From a checkpoint of a small sound classifier.
Training: muon at rate 0.0025, batches of 512, held-out accuracy 100%.
Data: trained on synthesized solo parts of chorales (CocoChorales), 39062 training examples, 149.4 epochs.
Rows from block 6 of a small sound classifier, named by matrix and row number. Rows with one number belong to one neuron. Each number is 128 + 24 x the weight over its row's rms, rounded and kept within 0 to 255. All counts start at 0. Numbers have three digits each.
After each neuron's rows are labels from the 100 clips, of 14848, where the neuron reaches its highest value: "strongest on" is what is common among them; "loudest band" is the band of the loudest frequency at the time of the peak. Only what is clearly more common there than usual is listed. The data: synthesized solo parts of chorales (CocoChorales). In brackets: how many of the 100, against the usual share in percent.
# fc1: MLP up (model.blocks.6.mlp.fc1.weight, 512x256), inputs 0-63
# fc2: MLP down (model.blocks.6.mlp.fc2.weight, 256x512, transposed), outputs 0-63

fc1.353:129145098128108150112113145156131131128130146097136146152150142124167098197147116158103162147134170118139136109127135098081139170089115064105137131133157110166105133143146126148088123116087135
fc2.353:148107164091123108132102083099081135091116130089142153108121095134103125159123127113122083154116105158136110130131093123158165154121146148128134143110165113129095093120115144103161064113112143
strongest on: trumpet (100 vs 8); note F#5 (52 vs 7.1); note F5 (35 vs 8); note G#5 (30 vs 3.9)
loudest band: 500 to 1000 Hz (52 vs 25.4); 1000 to 2000 Hz (34 vs 13.1)

fc1.288:115120163123081161146101106149112113157145146149127141124109125132099152130107155123113123128132143164107123149091104118149131102115092135167125105154132149100129099103133147166111097120133123
fc2.288:179110110110145132123193127146129170144108157132145111118173104115156134131109190158118131114108083145128117134117104128133134145130127132109149121128101128138098113130105143085093115110100155
strongest on: note E5 (42 vs 7.7); note F#5 (40 vs 7.1); clarinet (38 vs 9.1); note F5 (32 vs 8)
loudest band: 500 to 1000 Hz (59 vs 25.4)

fc1.148:112118128078116144149125144143101131149144158121095099113173108108101120093145115172153133110116142111123161113159102126129164129113083142153158098102140130109150112169132126117157091107124130
fc2.148:146117169153135144112122114087152138148132103089139146136152140144156119166093120120106127093057122076150100122122106112114129141091174119092102144108131152151108174089139100130121105117118092
strongest on: trumpet (76 vs 8); note D#5 (36 vs 9); note F5 (27 vs 8)
loudest band: 1000 to 2000 Hz (33 vs 13.1)

fc1.420:120135107122076127102124138118120140140100125142150124121117157141115095168155156166104146135127155135144078163116109129177101176089146138106162136137097095110118090090085166150143131100120148
fc2.420:107086103077091117126174080123127126165131103153147155116141105110123160119094124116147083133124149142098148166115113124128142100121154153144118142090146155109118098126140119118136141125146166
strongest on: violin (100 vs 13.6); note A4 (40 vs 8.5); note A#4 (32 vs 10.6); note G#4 (29 vs 9)
loudest band: 250 to 500 Hz (79 vs 44.3)

fc1.306:149143107155088120172139081090098117097144144119162094143151157121098147151150136159112152155134142154108060112152154136179126101134123145118130145122185114145105124117116172144096116132143105
fc2.306:111151120116185163128146153140149114133124155129124154132133127105116111109167132121103122076120100135119139127124090145100141170097127107130107034161090075121123115133097135106116151167129085
strongest on: viola (65 vs 8.4); note G#4 (38 vs 9); clarinet (35 vs 9.1); note G5 (29 vs 6.4)
loudest band: 1000 to 2000 Hz (58 vs 13.1)

fc1.406:166170163127111121162066134170110141114148141114133128135098105114105111150084159112115141131117129089136152136120150099168126142080126110095090146162168091145165117145116089147155148124103131
fc2.406:115110128096100133126136144131107135123124091115110109126160169144097120090072108144133144122150136140129118163130103126082127156149141167178149159105121122105129122083145144077103172174103141
strongest on: clarinet (93 vs 9.1); note F5 (45 vs 8); note D#5 (43 vs 9); note E5 (31 vs 7.7)
loudest band: 500 to 1000 Hz (79 vs 25.4)

fc1.78:117123132106134125133133135106170108142092138136104119118097097110171160125101197101101139128123094098132113143101140087091120152135099134125153137144095129070155156112198140192095116145141109
fc2.78:114124127117122131172125175151098090099121122168171135120169145156121138127128068149135154176108106122164110140138136166126109134149144132068164160140112091129116120132115083149098084162126156
strongest on: note D5 (45 vs 8.1); note D#5 (44 vs 9); flute (43 vs 8.9); note F5 (32 vs 8)
loudest band: 500 to 1000 Hz (69 vs 25.4)

fc1.89:153115125109166094079115158117159127130080113136160152145132111121116141124078124148148137158114091143091154153114131141132115126128120115165124149119095135132144151123109148113159139155097108
fc2.89:101136099118125139205106083136093122147126103158141134139150142131146136158119134109140136110105119086155144117149114128118101109145134123129096111149130105146156139136144091110158088097169169
strongest on: oboe (95 vs 7.4); note B4 (64 vs 9.4); note C5 (27 vs 10.5)
loudest band: 1000 to 2000 Hz (31 vs 13.1)

fc1.72:119146121099139110132126155110135120136067136088099118099121148066127149161120185142123125127128137122124133098113131107142143132121136137151089150124128132156132130121134110107103119174118143
fc2.72:100119161105153121122112181144140070122127118174113117142104144126138147157126131090127117123145154079176145137111139137105139109162182124154119155141139148104083122129137124110136170114150142
strongest on: note F#5 (45 vs 7.1); violin (40 vs 13.6); note G5 (32 vs 6.4); instrument: clarinet (30 vs 9.1)
loudest band: 1000 to 2000 Hz (60 vs 13.1)

fc1.372:176091119136132125146106114126139160111158136104079109143179157169102049164082163093117143169090099125095087164165160100149126120150163145133101149134119150152093162172106099154113161095122112
fc2.372:127125131153142129128134135131148117116164133126142152121096118135174066092153112153143139128088121100163130080108153115145147140173095126153125173150137125103150134106137169137136127081116109
strongest on: viola (45 vs 8.4); note D#4 (31 vs 11.4); note D#5 (30 vs 9); instrument: trumpet (26 vs 8)
loudest band: 1000 to 2000 Hz (33 vs 13.1)

fc1.182:136114144156115099132144115118128110124155148154170122143126134133101117117106135139142128174125142136050120165126123115113096117116171133128134104123088138116133083086129095148103130089114134
fc2.182:148129142135073126105149137136163091131124118155142102141101113143143134117120143107130102143095174139129085157130090139128157060119134156109122071098104157159129181101109089138112117120123122
strongest on: cello (76 vs 10.1); note C#4 (38 vs 12.2); note D#4 (33 vs 11.4)
loudest band: 250 to 500 Hz (80 vs 44.3)

fc1.503:115133132115115168091117131141145131127132123113099089098153167152148116138117128102126093141126138135128124123126132130115147089153124142112115103196090097122109170124109092141121073134110174
fc2.503:123140132123151104151122149093110166102128127161116133147071075085114111115085090121151168118130125083128112133146128126131145122124114127120119155098154137108197130127160145123189136134116128
strongest on: cello (55 vs 10.1); note D#4 (48 vs 11.4); note F4 (40 vs 9.2); note E4 (32 vs 8.8)
loudest band: 250 to 500 Hz (95 vs 44.3)

fc1.458:153087131125146144093113125132137196144098095144137144161151137115176122139144121141125144118145069101152148124150109097145108137129201122107180134135111136150127137142156103092147125103123157
fc2.458:103170167147117148135070128141115082115117103142162113099118148132059172075111113103113114133129170140114124111079149143138135105073132182113141154127178100137113160121152126136155054141125094
strongest on: viola (54 vs 8.4); trumpet (26 vs 8); note A4 (26 vs 8.5); note B4 (25 vs 9.4)
loudest band: 1000 to 2000 Hz (36 vs 13.1)

fc1.508:155134124110139099154134168104148134145114103068146162150177105112130104158144166117078137117133142143136117137070142151091118126123141114132128078134134104154143162110109156114141104116122141
fc2.508:130144159103131136039101113135135121117134098136092125130105150170106147123138109140130153149130100125153105123129151100125113143088137163120155125146149151118080071119133107139092097171129096
strongest on: flute (26 vs 8.9); note C#5 (26 vs 10)
loudest band: 1000 to 2000 Hz (47 vs 13.1)

fc1.58:149079144168107143074161115144151093093112100086095157119129072149130137090117178104118156128161135181171144111101143127111148104122089127139124105115096172160133164160127111138173128145101148
fc2.58:132132122139114153165075118119108166113122078145118167095091193152119102134124076094107138083133149148108097121173114106085139140117151121157110113102141138167113110067111157137111129152137142
strongest on: cello (72 vs 10.1); note D#4 (32 vs 11.4); note C#4 (31 vs 12.2); note C4 (27 vs 10.8)
loudest band: 250 to 500 Hz (88 vs 44.3)

fc1.293:139109116199108081119110147128107123133125129083113134127132174136151160145151185125093117112087143050125115105125132093132117056136116129133104107167110131117119128132142109138090104124115168
fc2.293:115168098145130151183130064124114129125160132176128160112119121148111090120119098084121141128136150172176105144126126120121157166083137114140073126088106105162098097131119135132128115099151130
strongest on: bassoon (55 vs 8.5); horn (39 vs 6.8); note D#4 (36 vs 11.4); note D4 (34 vs 12.4)
loudest band: 250 to 500 Hz (82 vs 44.3)

fc1.77:107155116106162157186150077130105122129084118153125134134096123149130123131106125175147151131123105149087131164111130101113117155105138108148109166108160123111066113124118129142159119130117095
fc2.77:137091142130119108061155137098096134119157167150152138164142147163091143128125106153112109143118130126112104095159115133141144101139125135169107099162116135125147146098080138117090113106165156
strongest on: bassoon (64 vs 8.5); note A#3 (48 vs 10.7); note A3 (34 vs 8.7)
loudest band: 250 to 500 Hz (74 vs 44.3)

fc1.480:074160138151162144078087103159100136104109113097156104124138142084166159130156127088144128128171113158144104115117145133121119157112111114163123131126120111138138141154153105085155123151165133
fc2.480:176135124117071137115147141113146119126103151143155117111119090165128129097124174163131133108130155149153139139104078116126101106161176183102126102159139126129170113149121154124108158131140109
strongest on: double bass (61 vs 1.7); saxophone (27 vs 1.5)
loudest band: 250 to 500 Hz (86 vs 44.3)

fc1.434:104109099087157134156142100127134097099125105109102150122065159106117127148178129143115084136158146138092107103132148095145123154114100118166143172097117181149097118111136145141160126118129158
fc2.434:115110145111138146086113076123121101199163182148125119111154134104123117133121101147149151160129090136108132148165114126102144144126137118137103127126127134109133150118146124126151115135122131
strongest on: trombone (100 vs 7.3); note G#4 (51 vs 9); note G4 (45 vs 7.5); note F4 (39 vs 9.2)
loudest band: 250 to 500 Hz (79 vs 44.3)

fc1.473:094122129186097147111138139107165151129141134110106147144111126173083132090119130111114115154184126143117096142081123129144156138120125145109132133136107151108088109148183098171107114130099146
fc2.473:146083129132140161146134159125132119156100128142124125131103124134131113155142135169140121121088137104150151144095113124098094121126141135116105148138120151164111129154111088105134160138098103
strongest on: violin (42 vs 13.6); note G#4 (27 vs 9)
loudest band: 250 to 500 Hz (78 vs 44.3)

fc1.113:099111123152148125119115141131158087142105164124098149161135173113104089088137138110145134088117134098150146107149113139121113120134142096119110154113158141126145053129162093141157080125135119
fc2.113:121109145114137145130144153183105139122095129127132129138109124137111175145146098156115149175140122162137058125112133147154118139144120162160104130156118112129164158143097144117115145106126137
strongest on: note E5 (49 vs 7.7); flute (46 vs 8.9); note F#5 (37 vs 7.1); note D5 (31 vs 8.1)
loudest band: 500 to 1000 Hz (55 vs 25.4)

fc1.92:150113120165132077132069095124134135135131126126154152147100157120127197161132090168091124092147119159134098140122157147108137146125135117128115111121149139151103118145127113140151124148146177
fc2.92:057100150083117149092159073161145104120127134111161077070124124145103114126110132133139112124095135162139130125156116145104083126181141161146123103117094116165126136096115138079165127122146109
strongest on: flute (99 vs 8.9); note D#5 (43 vs 9); note F5 (34 vs 8); note G#5 (32 vs 3.9)
loudest band: 1000 to 2000 Hz (63 vs 13.1)

fc1.505:129105111101114116130083132176087145138157123133135128115131142081127097147137184118124131170133126172146136123111119108112181092110150119139156100159134083157125128116163129097117101123143149
fc2.505:103163089150106125121133128127132122129123108166123145116110138149087102171131079100099108097122068100081149119154114101127116127132156075122117166110128153118118175176089123124115135141089145
strongest on: double bass (80 vs 1.7); note A#3 (45 vs 10.7); note C4 (39 vs 10.8)
loudest band: 250 to 500 Hz (71 vs 44.3)

fc1.179:112105138162166125150070155114153091170110123125107124106147145160124127089100143123098126151108140115129134151142108121154141133165131148148158142119100116135131129111158136130080122099115120
fc2.179:136157128139121131119105138132155124134127113103118131173114134135144127103103128157151134099138168153138118090159120144099128105103138106176130134112166127133116154179122144147104159155138132
strongest on: viola (79 vs 8.4); note G#4 (30 vs 9)
loudest band: 1000 to 2000 Hz (42 vs 13.1)

fc1.274:102058118123166138122097140164139094094137111135114114101133129094161104130108146097153152150075113186131127130156133144126113161092117117135152069086151131156127105175084129166116100173108164
fc2.274:126160107144126106152121142119134150113111102108146123111117125132155127114124166170115116115193121106100135116078099114104129127155129153081162140119115094121130154108140123150176156146119092
strongest on: clarinet (76 vs 9.1); note F5 (36 vs 8); note D5 (36 vs 8.1); note E5 (26 vs 7.7)
loudest band: 500 to 1000 Hz (58 vs 25.4)

fc1.130:116123101164118120134139141126079132125151103086126126170125105129143144121147166089103090156128130161134119125139141088104102200122122105175115095091158128115079116165113107172164112185100170
fc2.130:162154104098124127162119127117150107121111115152159110068122146126140126126105094183125158102121116116132142128097125151122128077125126145117130144107111128160139158106106155128126115155135098
strongest on: note A#3 (71 vs 10.7); bassoon (65 vs 8.5); note A3 (38 vs 8.7); note G3 (31 vs 6.3)
loudest band: 250 to 500 Hz (78 vs 44.3)

fc1.128:118101105136114088159117087082122079119182108137181162074124145164136087077122134118096122134076160147147118126125118120170129116113103110140081140116100097096120153105126133155101111137132101
fc2.128:122117113135123128113121132164089108138097074121163122129058107157098123121129126107106133151099115116123186127112090136139100126101065168122113123099120168125110120068131126162126105152165075
strongest on: tuba (56 vs 8.6); note A#3 (53 vs 10.7); note B3 (42 vs 9.6); bassoon (34 vs 8.5)
loudest band: 250 to 500 Hz (86 vs 44.3)

fc1.201:170090125143151140089138113148139139100149158114148119114130126165149100140112164108101117106118064136131108125143173160135140117118111135141104151118143129125141103075129093097120144141095126
fc2.201:084106131095116079125135167081128162125100120101118146152108126112116161126113119138123144101055148120123132125124147126165091125106110102134109100112096101155125175137136104141093146125126131
strongest on: horn (49 vs 6.8); note G#4 (30 vs 9)
loudest band: 250 to 500 Hz (77 vs 44.3)

fc1.7:186121157122154129167137116116178158119147117113124092116129170164123137131141166169082136112109144082155136086109158075135145123125152073178120120153127147150117110118146160156164151141117096
fc2.7:099076116134107145131158104140090123118111105125117158163127111112130136130183104103137126145135142157140132151134129153128135077161124089129098118107124123143148115106090163134106158117120121
strongest on: trumpet (34 vs 8)
loudest band: 1000 to 2000 Hz (40 vs 13.1)

fc1.433:166115147171125142114109117143120107118076103114162135108160127180138088132096149144134135117135139129129113148155160139081154132136151156114110089124122073123111104100092143124105061157113159
fc2.433:126141150171120114111109096129130166156104146129121117120084163115108114139093096109130110105158097165101149092170099128099117146164136149130146184127120092106182143130121129132172109121105090
strongest on: note F#5 (43 vs 7.1); violin (33 vs 13.6); note E5 (25 vs 7.7); note D#5 (25 vs 9)
loudest band: 1000 to 2000 Hz (37 vs 13.1)

fc1.142:126111130124138139142178130099121118158146128123135165101114122139107107099099130128092161185115177096145115118163128134127080132145112134169090117118100121090119109124096122161118132144112112
fc2.142:163125157109153149093099116133117140142138132128133152137110153112132155144152094121118103123134117087148141156084118137184141108107115175123135151121131128143076108081148095160120161088163093
strongest on: tuba (64 vs 8.6); note A#3 (50 vs 10.7); note B3 (47 vs 9.6); bassoon (33 vs 8.5)
loudest band: 250 to 500 Hz (80 vs 44.3)

fc1.318:129146107151146119118198106103095137151142119137125134123138142139156075128107132127103149159086174099080132116181125127121119166146129104118134106151142128108120128066128123142119129188113080
fc2.318:095114178137143138095114143117149098136076088100107129116101187112079114148125152127142092118123086093148127171106105130102125098140165080083098166137083149160137126133149120169139122122126144
strongest on: tuba (84 vs 8.6); note D#4 (43 vs 11.4); note D4 (39 vs 12.4); note A3 (36 vs 8.7)
loudest band: 250 to 500 Hz (91 vs 44.3)

fc1.123:164150080161107155097124126118142141125086136168112156149119148151137149107134130135170158086123127128152122153133091119121132115142139139141119112104135174111106167116116145134102119120161124
fc2.123:134111126099131147131137108122115112113171133116153121133145117142130124101091130123136091116129111135105110099127121120117115136145159155181159107162088132113167149142095104112126134133150101
strongest on: double bass (97 vs 1.7); note G#3 (51 vs 8.3); note C4 (41 vs 10.8)
loudest band: 250 to 500 Hz (71 vs 44.3)

fc1.87:120146122132128114130139123144122099094127158107088109158124139114135158142115125136082115132115121134091100138158170130141121117081139127168103111139124084110117094088144122129160084131120107
fc2.87:101081104110090138091103148152142139098131115135160107085101087140129135122148161133153140170159072133131119164110147168105103144145140149097095091120125145108145110127134107183107204159110119
strongest on: flute (65 vs 8.9); note F#5 (40 vs 7.1); note E5 (36 vs 7.7); note F5 (36 vs 8)
loudest band: 500 to 1000 Hz (56 vs 25.4)

fc1.323:111128082126076126127112131089152141134172138115133104137161140150118140130147114160111098149100106097110092147151139159122148155073118122111109132107123123163132115108142135143145125146156135
fc2.323:134121147097185143144151119169091113163090146106158128112161139106132088144145155104117141141149113131107105124159121098113113150146120147158144077142105155138108108161122132154152139118134134
strongest on: viola (100 vs 8.4); note A#4 (61 vs 10.6); note G#4 (55 vs 9); note A4 (34 vs 8.5)
loudest band: 250 to 500 Hz (96 vs 44.3)

fc1.432:144132149139112095125153150141128148109083135134164165145129127177166136133095137110114165170096134103143124103103126142107176109146131150175133112115049106137140118136103108155132136152141140
fc2.432:181128126145137161133135171138126135112096135151122145117099091148164118100173135118103086145140150092120116118139106170169101120096138137157128129182143135087130106175151150166155158135103098
strongest on: bassoon (99 vs 8.5); note G#3 (41 vs 8.3); note C#4 (39 vs 12.2); note C4 (35 vs 10.8)
loudest band: 250 to 500 Hz (82 vs 44.3)

fc1.376:145137092146111129161164140129151149103121117148100128058120146146141144119105135141074103123142113148096103135170149186124115127092149089166109108116150097165113138144162121154118106103144108
fc2.376:113131111151127163112131104163110131188123140087156123149137086119107134149124143136161159109126121108156132172078156192139135117171156110127161126138119154124119147078134102099147137115092133
strongest on: note A#3 (73 vs 10.7); double bass (72 vs 1.7); note G#3 (34 vs 8.3)
loudest band: 250 to 500 Hz (80 vs 44.3)

fc1.423:137113176175119155137118134154119143124153136102106120132135107150130130108122162131121128153162114124152073096136094120146144130149090095105117150124094150096160069113151147131149148137129156
fc2.423:126156121141133102189134134119142108135106131190194149166140117178131132137093118130121143118102100124116166119104156146105125107114129163091108104127138122127100181146107095158118157188109107
strongest on: clarinet (59 vs 9.1); note B3 (56 vs 9.6); note E4 (28 vs 8.8)
loudest band: 500 to 1000 Hz (56 vs 25.4)

fc1.14:144097117075150152081142126173116164159136128136120140163138123126144114096141159129138131167133110106082149145120121120137161163129094108129132116121136089128158137102100155150122114124103099
fc2.14:082133172143116083168143141119118144146149168118141070155155108147097189143098111139110135154108092137130107128156123129098136122104155131143159141136151097107101108159109130102144102128173163
strongest on: double bass (99 vs 1.7); note A#3 (48 vs 10.7); note G#3 (38 vs 8.3)
loudest band: 250 to 500 Hz (94 vs 44.3)

fc1.18:119121091147134121138169122128102112110121175108108141180109151128144130137120162098119093124152149109087113103148111099182145135103125125085147096174158109142143114118136155145137137106128131
fc2.18:115098162162130108146104140176134161148129144112118124146161159150104134152138087157165129163105083125097106097100099134089162133133126127169178103120103072122132197125155127088127117105092084
strongest on: viola (50 vs 8.4); note C5 (41 vs 10.5); note C#5 (33 vs 10); note G#4 (32 vs 9)
loudest band: 1000 to 2000 Hz (49 vs 13.1)

fc1.174:136110118089098119071144110127095147119167130102119087118168173125151153105111134167122150180130139109090072095121121119162139100148140121166130111123157131163096072152134132113124140118107135
fc2.174:142120129097129090138127156100125155149090133138136121152102135126104104142123124117098098118141103139179142165142133137130122162132114108083127117171113120101154112118117101139100139134138083
strongest on: trumpet (95 vs 8); note D5 (31 vs 8.1); note C#5 (27 vs 10)
loudest band: 1000 to 2000 Hz (32 vs 13.1)

fc1.486:126121092193109143144118160145127127135143131106140129152176171112167132126116113106124140143126145141130125103145140117117158161140091147110131130120154153177103128137099097124112129106135132
fc2.486:131131160136096105122107143130145141103139110149153108155078138087117117149102175130111094149134086137139128168126140137129092105076155121129129152103086147119119130170106167118100139130142121
strongest on: horn (100 vs 6.8); note F#4 (54 vs 8.4); note G#4 (32 vs 9); note E4 (25 vs 8.8)
loudest band: 250 to 500 Hz (81 vs 44.3)

fc1.321:127148079151159151149108129089103142101118146119117121141150110103135124146152122127138157125128140170097123149122124134140129157090098137117158132118150167115127149101109108145104148153093133
fc2.321:144117167141159079125126141105128122136139120120087145091133152166131159165119124155082144132124116132128173098117160114166138138123152114131159125111131109122154113142115121178113120155116097
strongest on: tuba (48 vs 8.6); note D4 (39 vs 12.4)
loudest band: 250 to 500 Hz (84 vs 44.3)

fc1.240:141163151087136178131080094097128151120130131106142122149092150141113114113127123137127090135156110145176125155138122145141158145121157177096149175122128132142186151093138114110142142133161150
fc2.240:119099094111138126095144116142132141114098146148173149133104137097120140168138185090120172117121204136093117124124124164121139078147133144150109127131133105093119090141138117117117096173128097
strongest on: viola (56 vs 8.4); cello (29 vs 10.1)
loudest band: 250 to 500 Hz (74 vs 44.3)

fc1.76:103134142080122143110132157129072143081139135158121136098153103177098122141101160095155121131091095109136108119121128097113138108132136172152138090130129138097117175110146142120163078122172129
fc2.76:151136113160135149142099106138153148138141154115109173137135147098160096158115127175074098120096163155114140105117158119125157150123115108105114125143140119166141070096081162132096119125061155
strongest on: flute (77 vs 8.9); note D5 (40 vs 8.1); note F5 (31 vs 8); note D#5 (30 vs 9)
loudest band: 500 to 1000 Hz (88 vs 25.4)

fc1.252:102165126067125159136091143126077109119117138143147113117134162158109116109124140145137129148108136140138101138169097118124132139134123097127131140147171081121123088191090174146078084133143102
fc2.252:160115121190141086134159117154122144109143120130100130169135131118154135123148157151103163140101125112121109126109151127157122121128149075157111090163131157137123133108115089119147151134101123
strongest on: trumpet (66 vs 8); note G5 (36 vs 6.4); note D#5 (30 vs 9); note F5 (28 vs 8)
loudest band: 1000 to 2000 Hz (40 vs 13.1)

fc1.407:114196112173142170128136130123106114168138104117064118098114118102147122125178126128168172124147149158120121151108123110120141144113117118142119095142124099120125100128131086124143123136139132
fc2.407:135116092090142142074114114137111116124121130103137145166146114151100111137091139155133117103089074143146149119172089129106123110121105165146113121138114135144161101140120162174104139139115138
strongest on: trombone (74 vs 7.3); note G#4 (51 vs 9); note F#4 (39 vs 8.4)
loudest band: 250 to 500 Hz (76 vs 44.3)

fc1.4:121126148135141141090109116166147098134142131125170137137197179139154148102095132110108111100145159112136132089141151111123172100117127121161145144081124166129115121141115130144127112087082112
fc2.4:145143145172115151131094103127119145161097127111116125149070141130096111143182079145146124137110112170149140111113138108131097163146156161139108156152110093139156130125129113134149119157131165
strongest on: violin (91 vs 13.6); note G5 (83 vs 6.4); note F#5 (40 vs 7.1); note F5 (38 vs 8)
loudest band: 2000 to 4000 Hz (50 vs 0.7); 1000 to 2000 Hz (38 vs 13.1)

fc1.54:108147112118132126098162121117143124125139124152138149145126098156152155157083166173156161108105098147113109120142087160127132156132127149099122140108114146131090132105135155100083116147103134
fc2.54:157123130142118134135139119174136156122138119117108120151135165116130110099123149158121096067137127142117202158135184155162141108152151135137103108147174130127151157065132136128105123128103098
strongest on: flute (69 vs 8.9); note C#5 (33 vs 10); note D5 (32 vs 8.1); note D#5 (31 vs 9)
loudest band: 1000 to 2000 Hz (32 vs 13.1)

fc1.383:133107102195134129115135142102147127143179136164099177152124145170152112145123125096148164134088129164168092132140149139120115138114110111118079137148166132101127140095142131134129136129135111
fc2.383:128163155116144109110113137115130145117118085144144095106109122122154133122126111060131114157119147121163148153129094118173134112109118120115166137122119158124145099095126128153116125102153166
strongest on: bassoon (45 vs 8.5)
loudest band: 250 to 500 Hz (83 vs 44.3)

fc1.390:134095101142132181134088138134151132143156124110125124131102142096157125119121136146078143145148170130130159126142112126111119127138082073130142094162096122149093097090112144149104113144109068
fc2.390:139152094116136133152154110127122062112130166114106148131163142124143134132140117154167142141106141100168077127125152139177127139144128142126110115129100101170146125152135093140168086117094114
strongest on: trumpet (72 vs 8); note G5 (29 vs 6.4)
loudest band: 1000 to 2000 Hz (30 vs 13.1)

fc1.447:109104160092184161117141135168158174117134107147148128095105091091101142091147145113125125133112183113085131120124166130110116146107153148088142118129167127174115100147109122172128126155149120
fc2.447:143144102141108145140156117118133083119085120096079164138117141112129138149139099168111103103164144147119133156092111131120116113134105138133135111142078164080148114127138132120141150081130102
strongest on: flute (63 vs 8.9); note D5 (38 vs 8.1); note D#5 (33 vs 9); note F#5 (32 vs 7.1)
loudest band: 500 to 1000 Hz (66 vs 25.4); 1000 to 2000 Hz (33 vs 13.1)

fc1.160:116178152107107113120132173136136175101124152151141112123120126103109102139127154147103149130143180100172106102109106088127134136124115115168131118173143129123137081136128112094126121077114110
fc2.160:135070120140089111135124114116139083126122161110144155109126167130103128102118121139166149136107175125145102125117113113135116119081129156136133152185118159120156104123088147128093116083093150
strongest on: clarinet (64 vs 9.1); note E4 (38 vs 8.8); note F4 (34 vs 9.2)
loudest band: 250 to 500 Hz (81 vs 44.3)

fc1.404:140092137128112127096092152114128091132150112136162111142148164180119116110108128119126142161142163143186124136155135155130125153134107111110135159164131115111095140163113153122085104131121139
fc2.404:159138124103111142119129101118168146112092135147159091122140130123116160153120158125105141088145071108116176131145124118103122139139128136135114120094124178127105138118109151138148115092154154
strongest on: cello (31 vs 10.1); note A#3 (30 vs 10.7)
loudest band: 250 to 500 Hz (73 vs 44.3)

fc1.159:133116157119103150122162136110156134128101156131112113138143131130132118152127106156133170180109135194126128183163152134166138121127147143113125106139126150144091179063135098133152120074084102
fc2.159:130109152119114133134086092142151144163145127141107104148097113108144109118129160135173093126133168143095151110136148119101111152170122129158131154108137120119122133180074135124161138144119144
strongest on: cello (96 vs 10.1); note A#3 (67 vs 10.7); note C#4 (40 vs 12.2); note G#3 (39 vs 8.3)
loudest band: 250 to 500 Hz (87 vs 44.3)

fc1.461:086144124115152148123101111135159201134098103120110135090092120131138133096122132099097131096132140121194111094123064133168155126093179136156148147162117137137197149132140104117129118132139124
fc2.461:147122134143121135099138139105120141168102136126164106171111153123140111101152145105119110125099151118100092139118124149132118112153095164072125127092097157152151131121149112130139149126141127
strongest on: double bass (67 vs 1.7); saxophone (25 vs 1.5)
loudest band: 250 to 500 Hz (82 vs 44.3)

fc1.437:121167113149149101161148094107143136168130115161126139126116121141125142172144132127164144102132097095102127115147122088155137108123144152158177169145125100088138122151104148155097163099129087
fc2.437:139109131112134137086130148148077145139111116102146101093149114122104144106140133148124134147139133100113145148116106137114100146110134124117131132111147157154151153135150134145161113202105097
strongest on: note A#3 (52 vs 10.7); instrument: bassoon (38 vs 8.5); double bass (27 vs 1.7)
loudest band: 250 to 500 Hz (79 vs 44.3)

fc1.400:114158108107153105140136133155107080122072096137150144107109120135114090112105130145140169094129123141113132140098115154125090119100139104125131161119128098141141134146124104170160123148148088
fc2.400:123138113114129147149085101083128141147155121175127109128176124157112122133166187143162166125115146115127158094183148137129118133146123113134150115168125142098166132104131171107126137108122117
strongest on: oboe (82 vs 7.4); note F#5 (37 vs 7.1); note C5 (30 vs 10.5)
loudest band: 1000 to 2000 Hz (64 vs 13.1)

fc1.117:132139122098105135142130132153129137151118122134135133158171118115130129112147185123082120134133143116097126124128168108138168113134113078176141134105118104181136155125128178166148100091108105
fc2.117:115127185105147131147140096134122132115165107105110140091135155104148111127109097145136150119142130117147140127121113137104154188117122131085089128132119068148129145098135140106097150124128155
strongest on: bassoon (44 vs 8.5); violin (33 vs 13.6); note B3 (30 vs 9.6); note D#5 (25 vs 9)
loudest band: 1000 to 2000 Hz (30 vs 13.1)

fc1.22:152135139110128162154128082117132137137072150135128104100182103081134093107123137159173130044142147123149100157089102109125118148110126121169139123137128133142143119167135125150108115143135140
fc2.22:131171164151110116155119134125098142129116087088132166124094111120113136107129160106153144141094137145139132112163153100128097076111089120115102093095143161086110150075126147144153125135108134
strongest on: trumpet (57 vs 8); note F5 (30 vs 8); note G5 (28 vs 6.4); note F#5 (27 vs 7.1)
loudest band: 1000 to 2000 Hz (47 vs 13.1)

fc1.509:161116180116111106082128163097094152114158130036130125118141098108134134137109143149119141161103139117101154146141129115181155105115149167099122156165138151110130142077156125132109077151101157
fc2.509:134133150133114099125144140134199120086110176144118123091141134113135129128119154089089101121150121137121149098150115091150115150081108155126087117139141132063124134164159132115147112122157138
strongest on: cello (100 vs 10.1); note C#4 (67 vs 12.2); note C4 (42 vs 10.8); note A#3 (35 vs 10.7)
loudest band: 250 to 500 Hz (92 vs 44.3)

fc1.213:123157127153113119111168132117129134120172149105171151122100140140124103127159159116143157152111121092121145145125135118123109153102127129153096114128133135109083129142138112153083131164126121
fc2.213:162136151100162121125099141137101133162127105127156104119110176108100179150152155110134119132106126086144125132131099164119126121067124112126152140076100150131117130077146154169130164113170099
strongest on: tuba (99 vs 8.6); note D4 (49 vs 12.4); note D#4 (42 vs 11.4); note C#4 (42 vs 12.2)
loudest band: 250 to 500 Hz (92 vs 44.3)

fc1.229:127117114119107094121140145136178114183114143171111128182105137177133100114108113155123143108140106124131120119127118095091128192101121113150159083129081135098136120147148168121113153090088152
fc2.229:090104144083125127097086112127125113128134083154067082120127142144095127118124130081116153096089153095116162137111146113130112167131128153132129145135117140157080116142122079118150107135103125
strongest on: clarinet (72 vs 9.1); note D#4 (54 vs 11.4); note E4 (33 vs 8.8)
loudest band: 250 to 500 Hz (79 vs 44.3)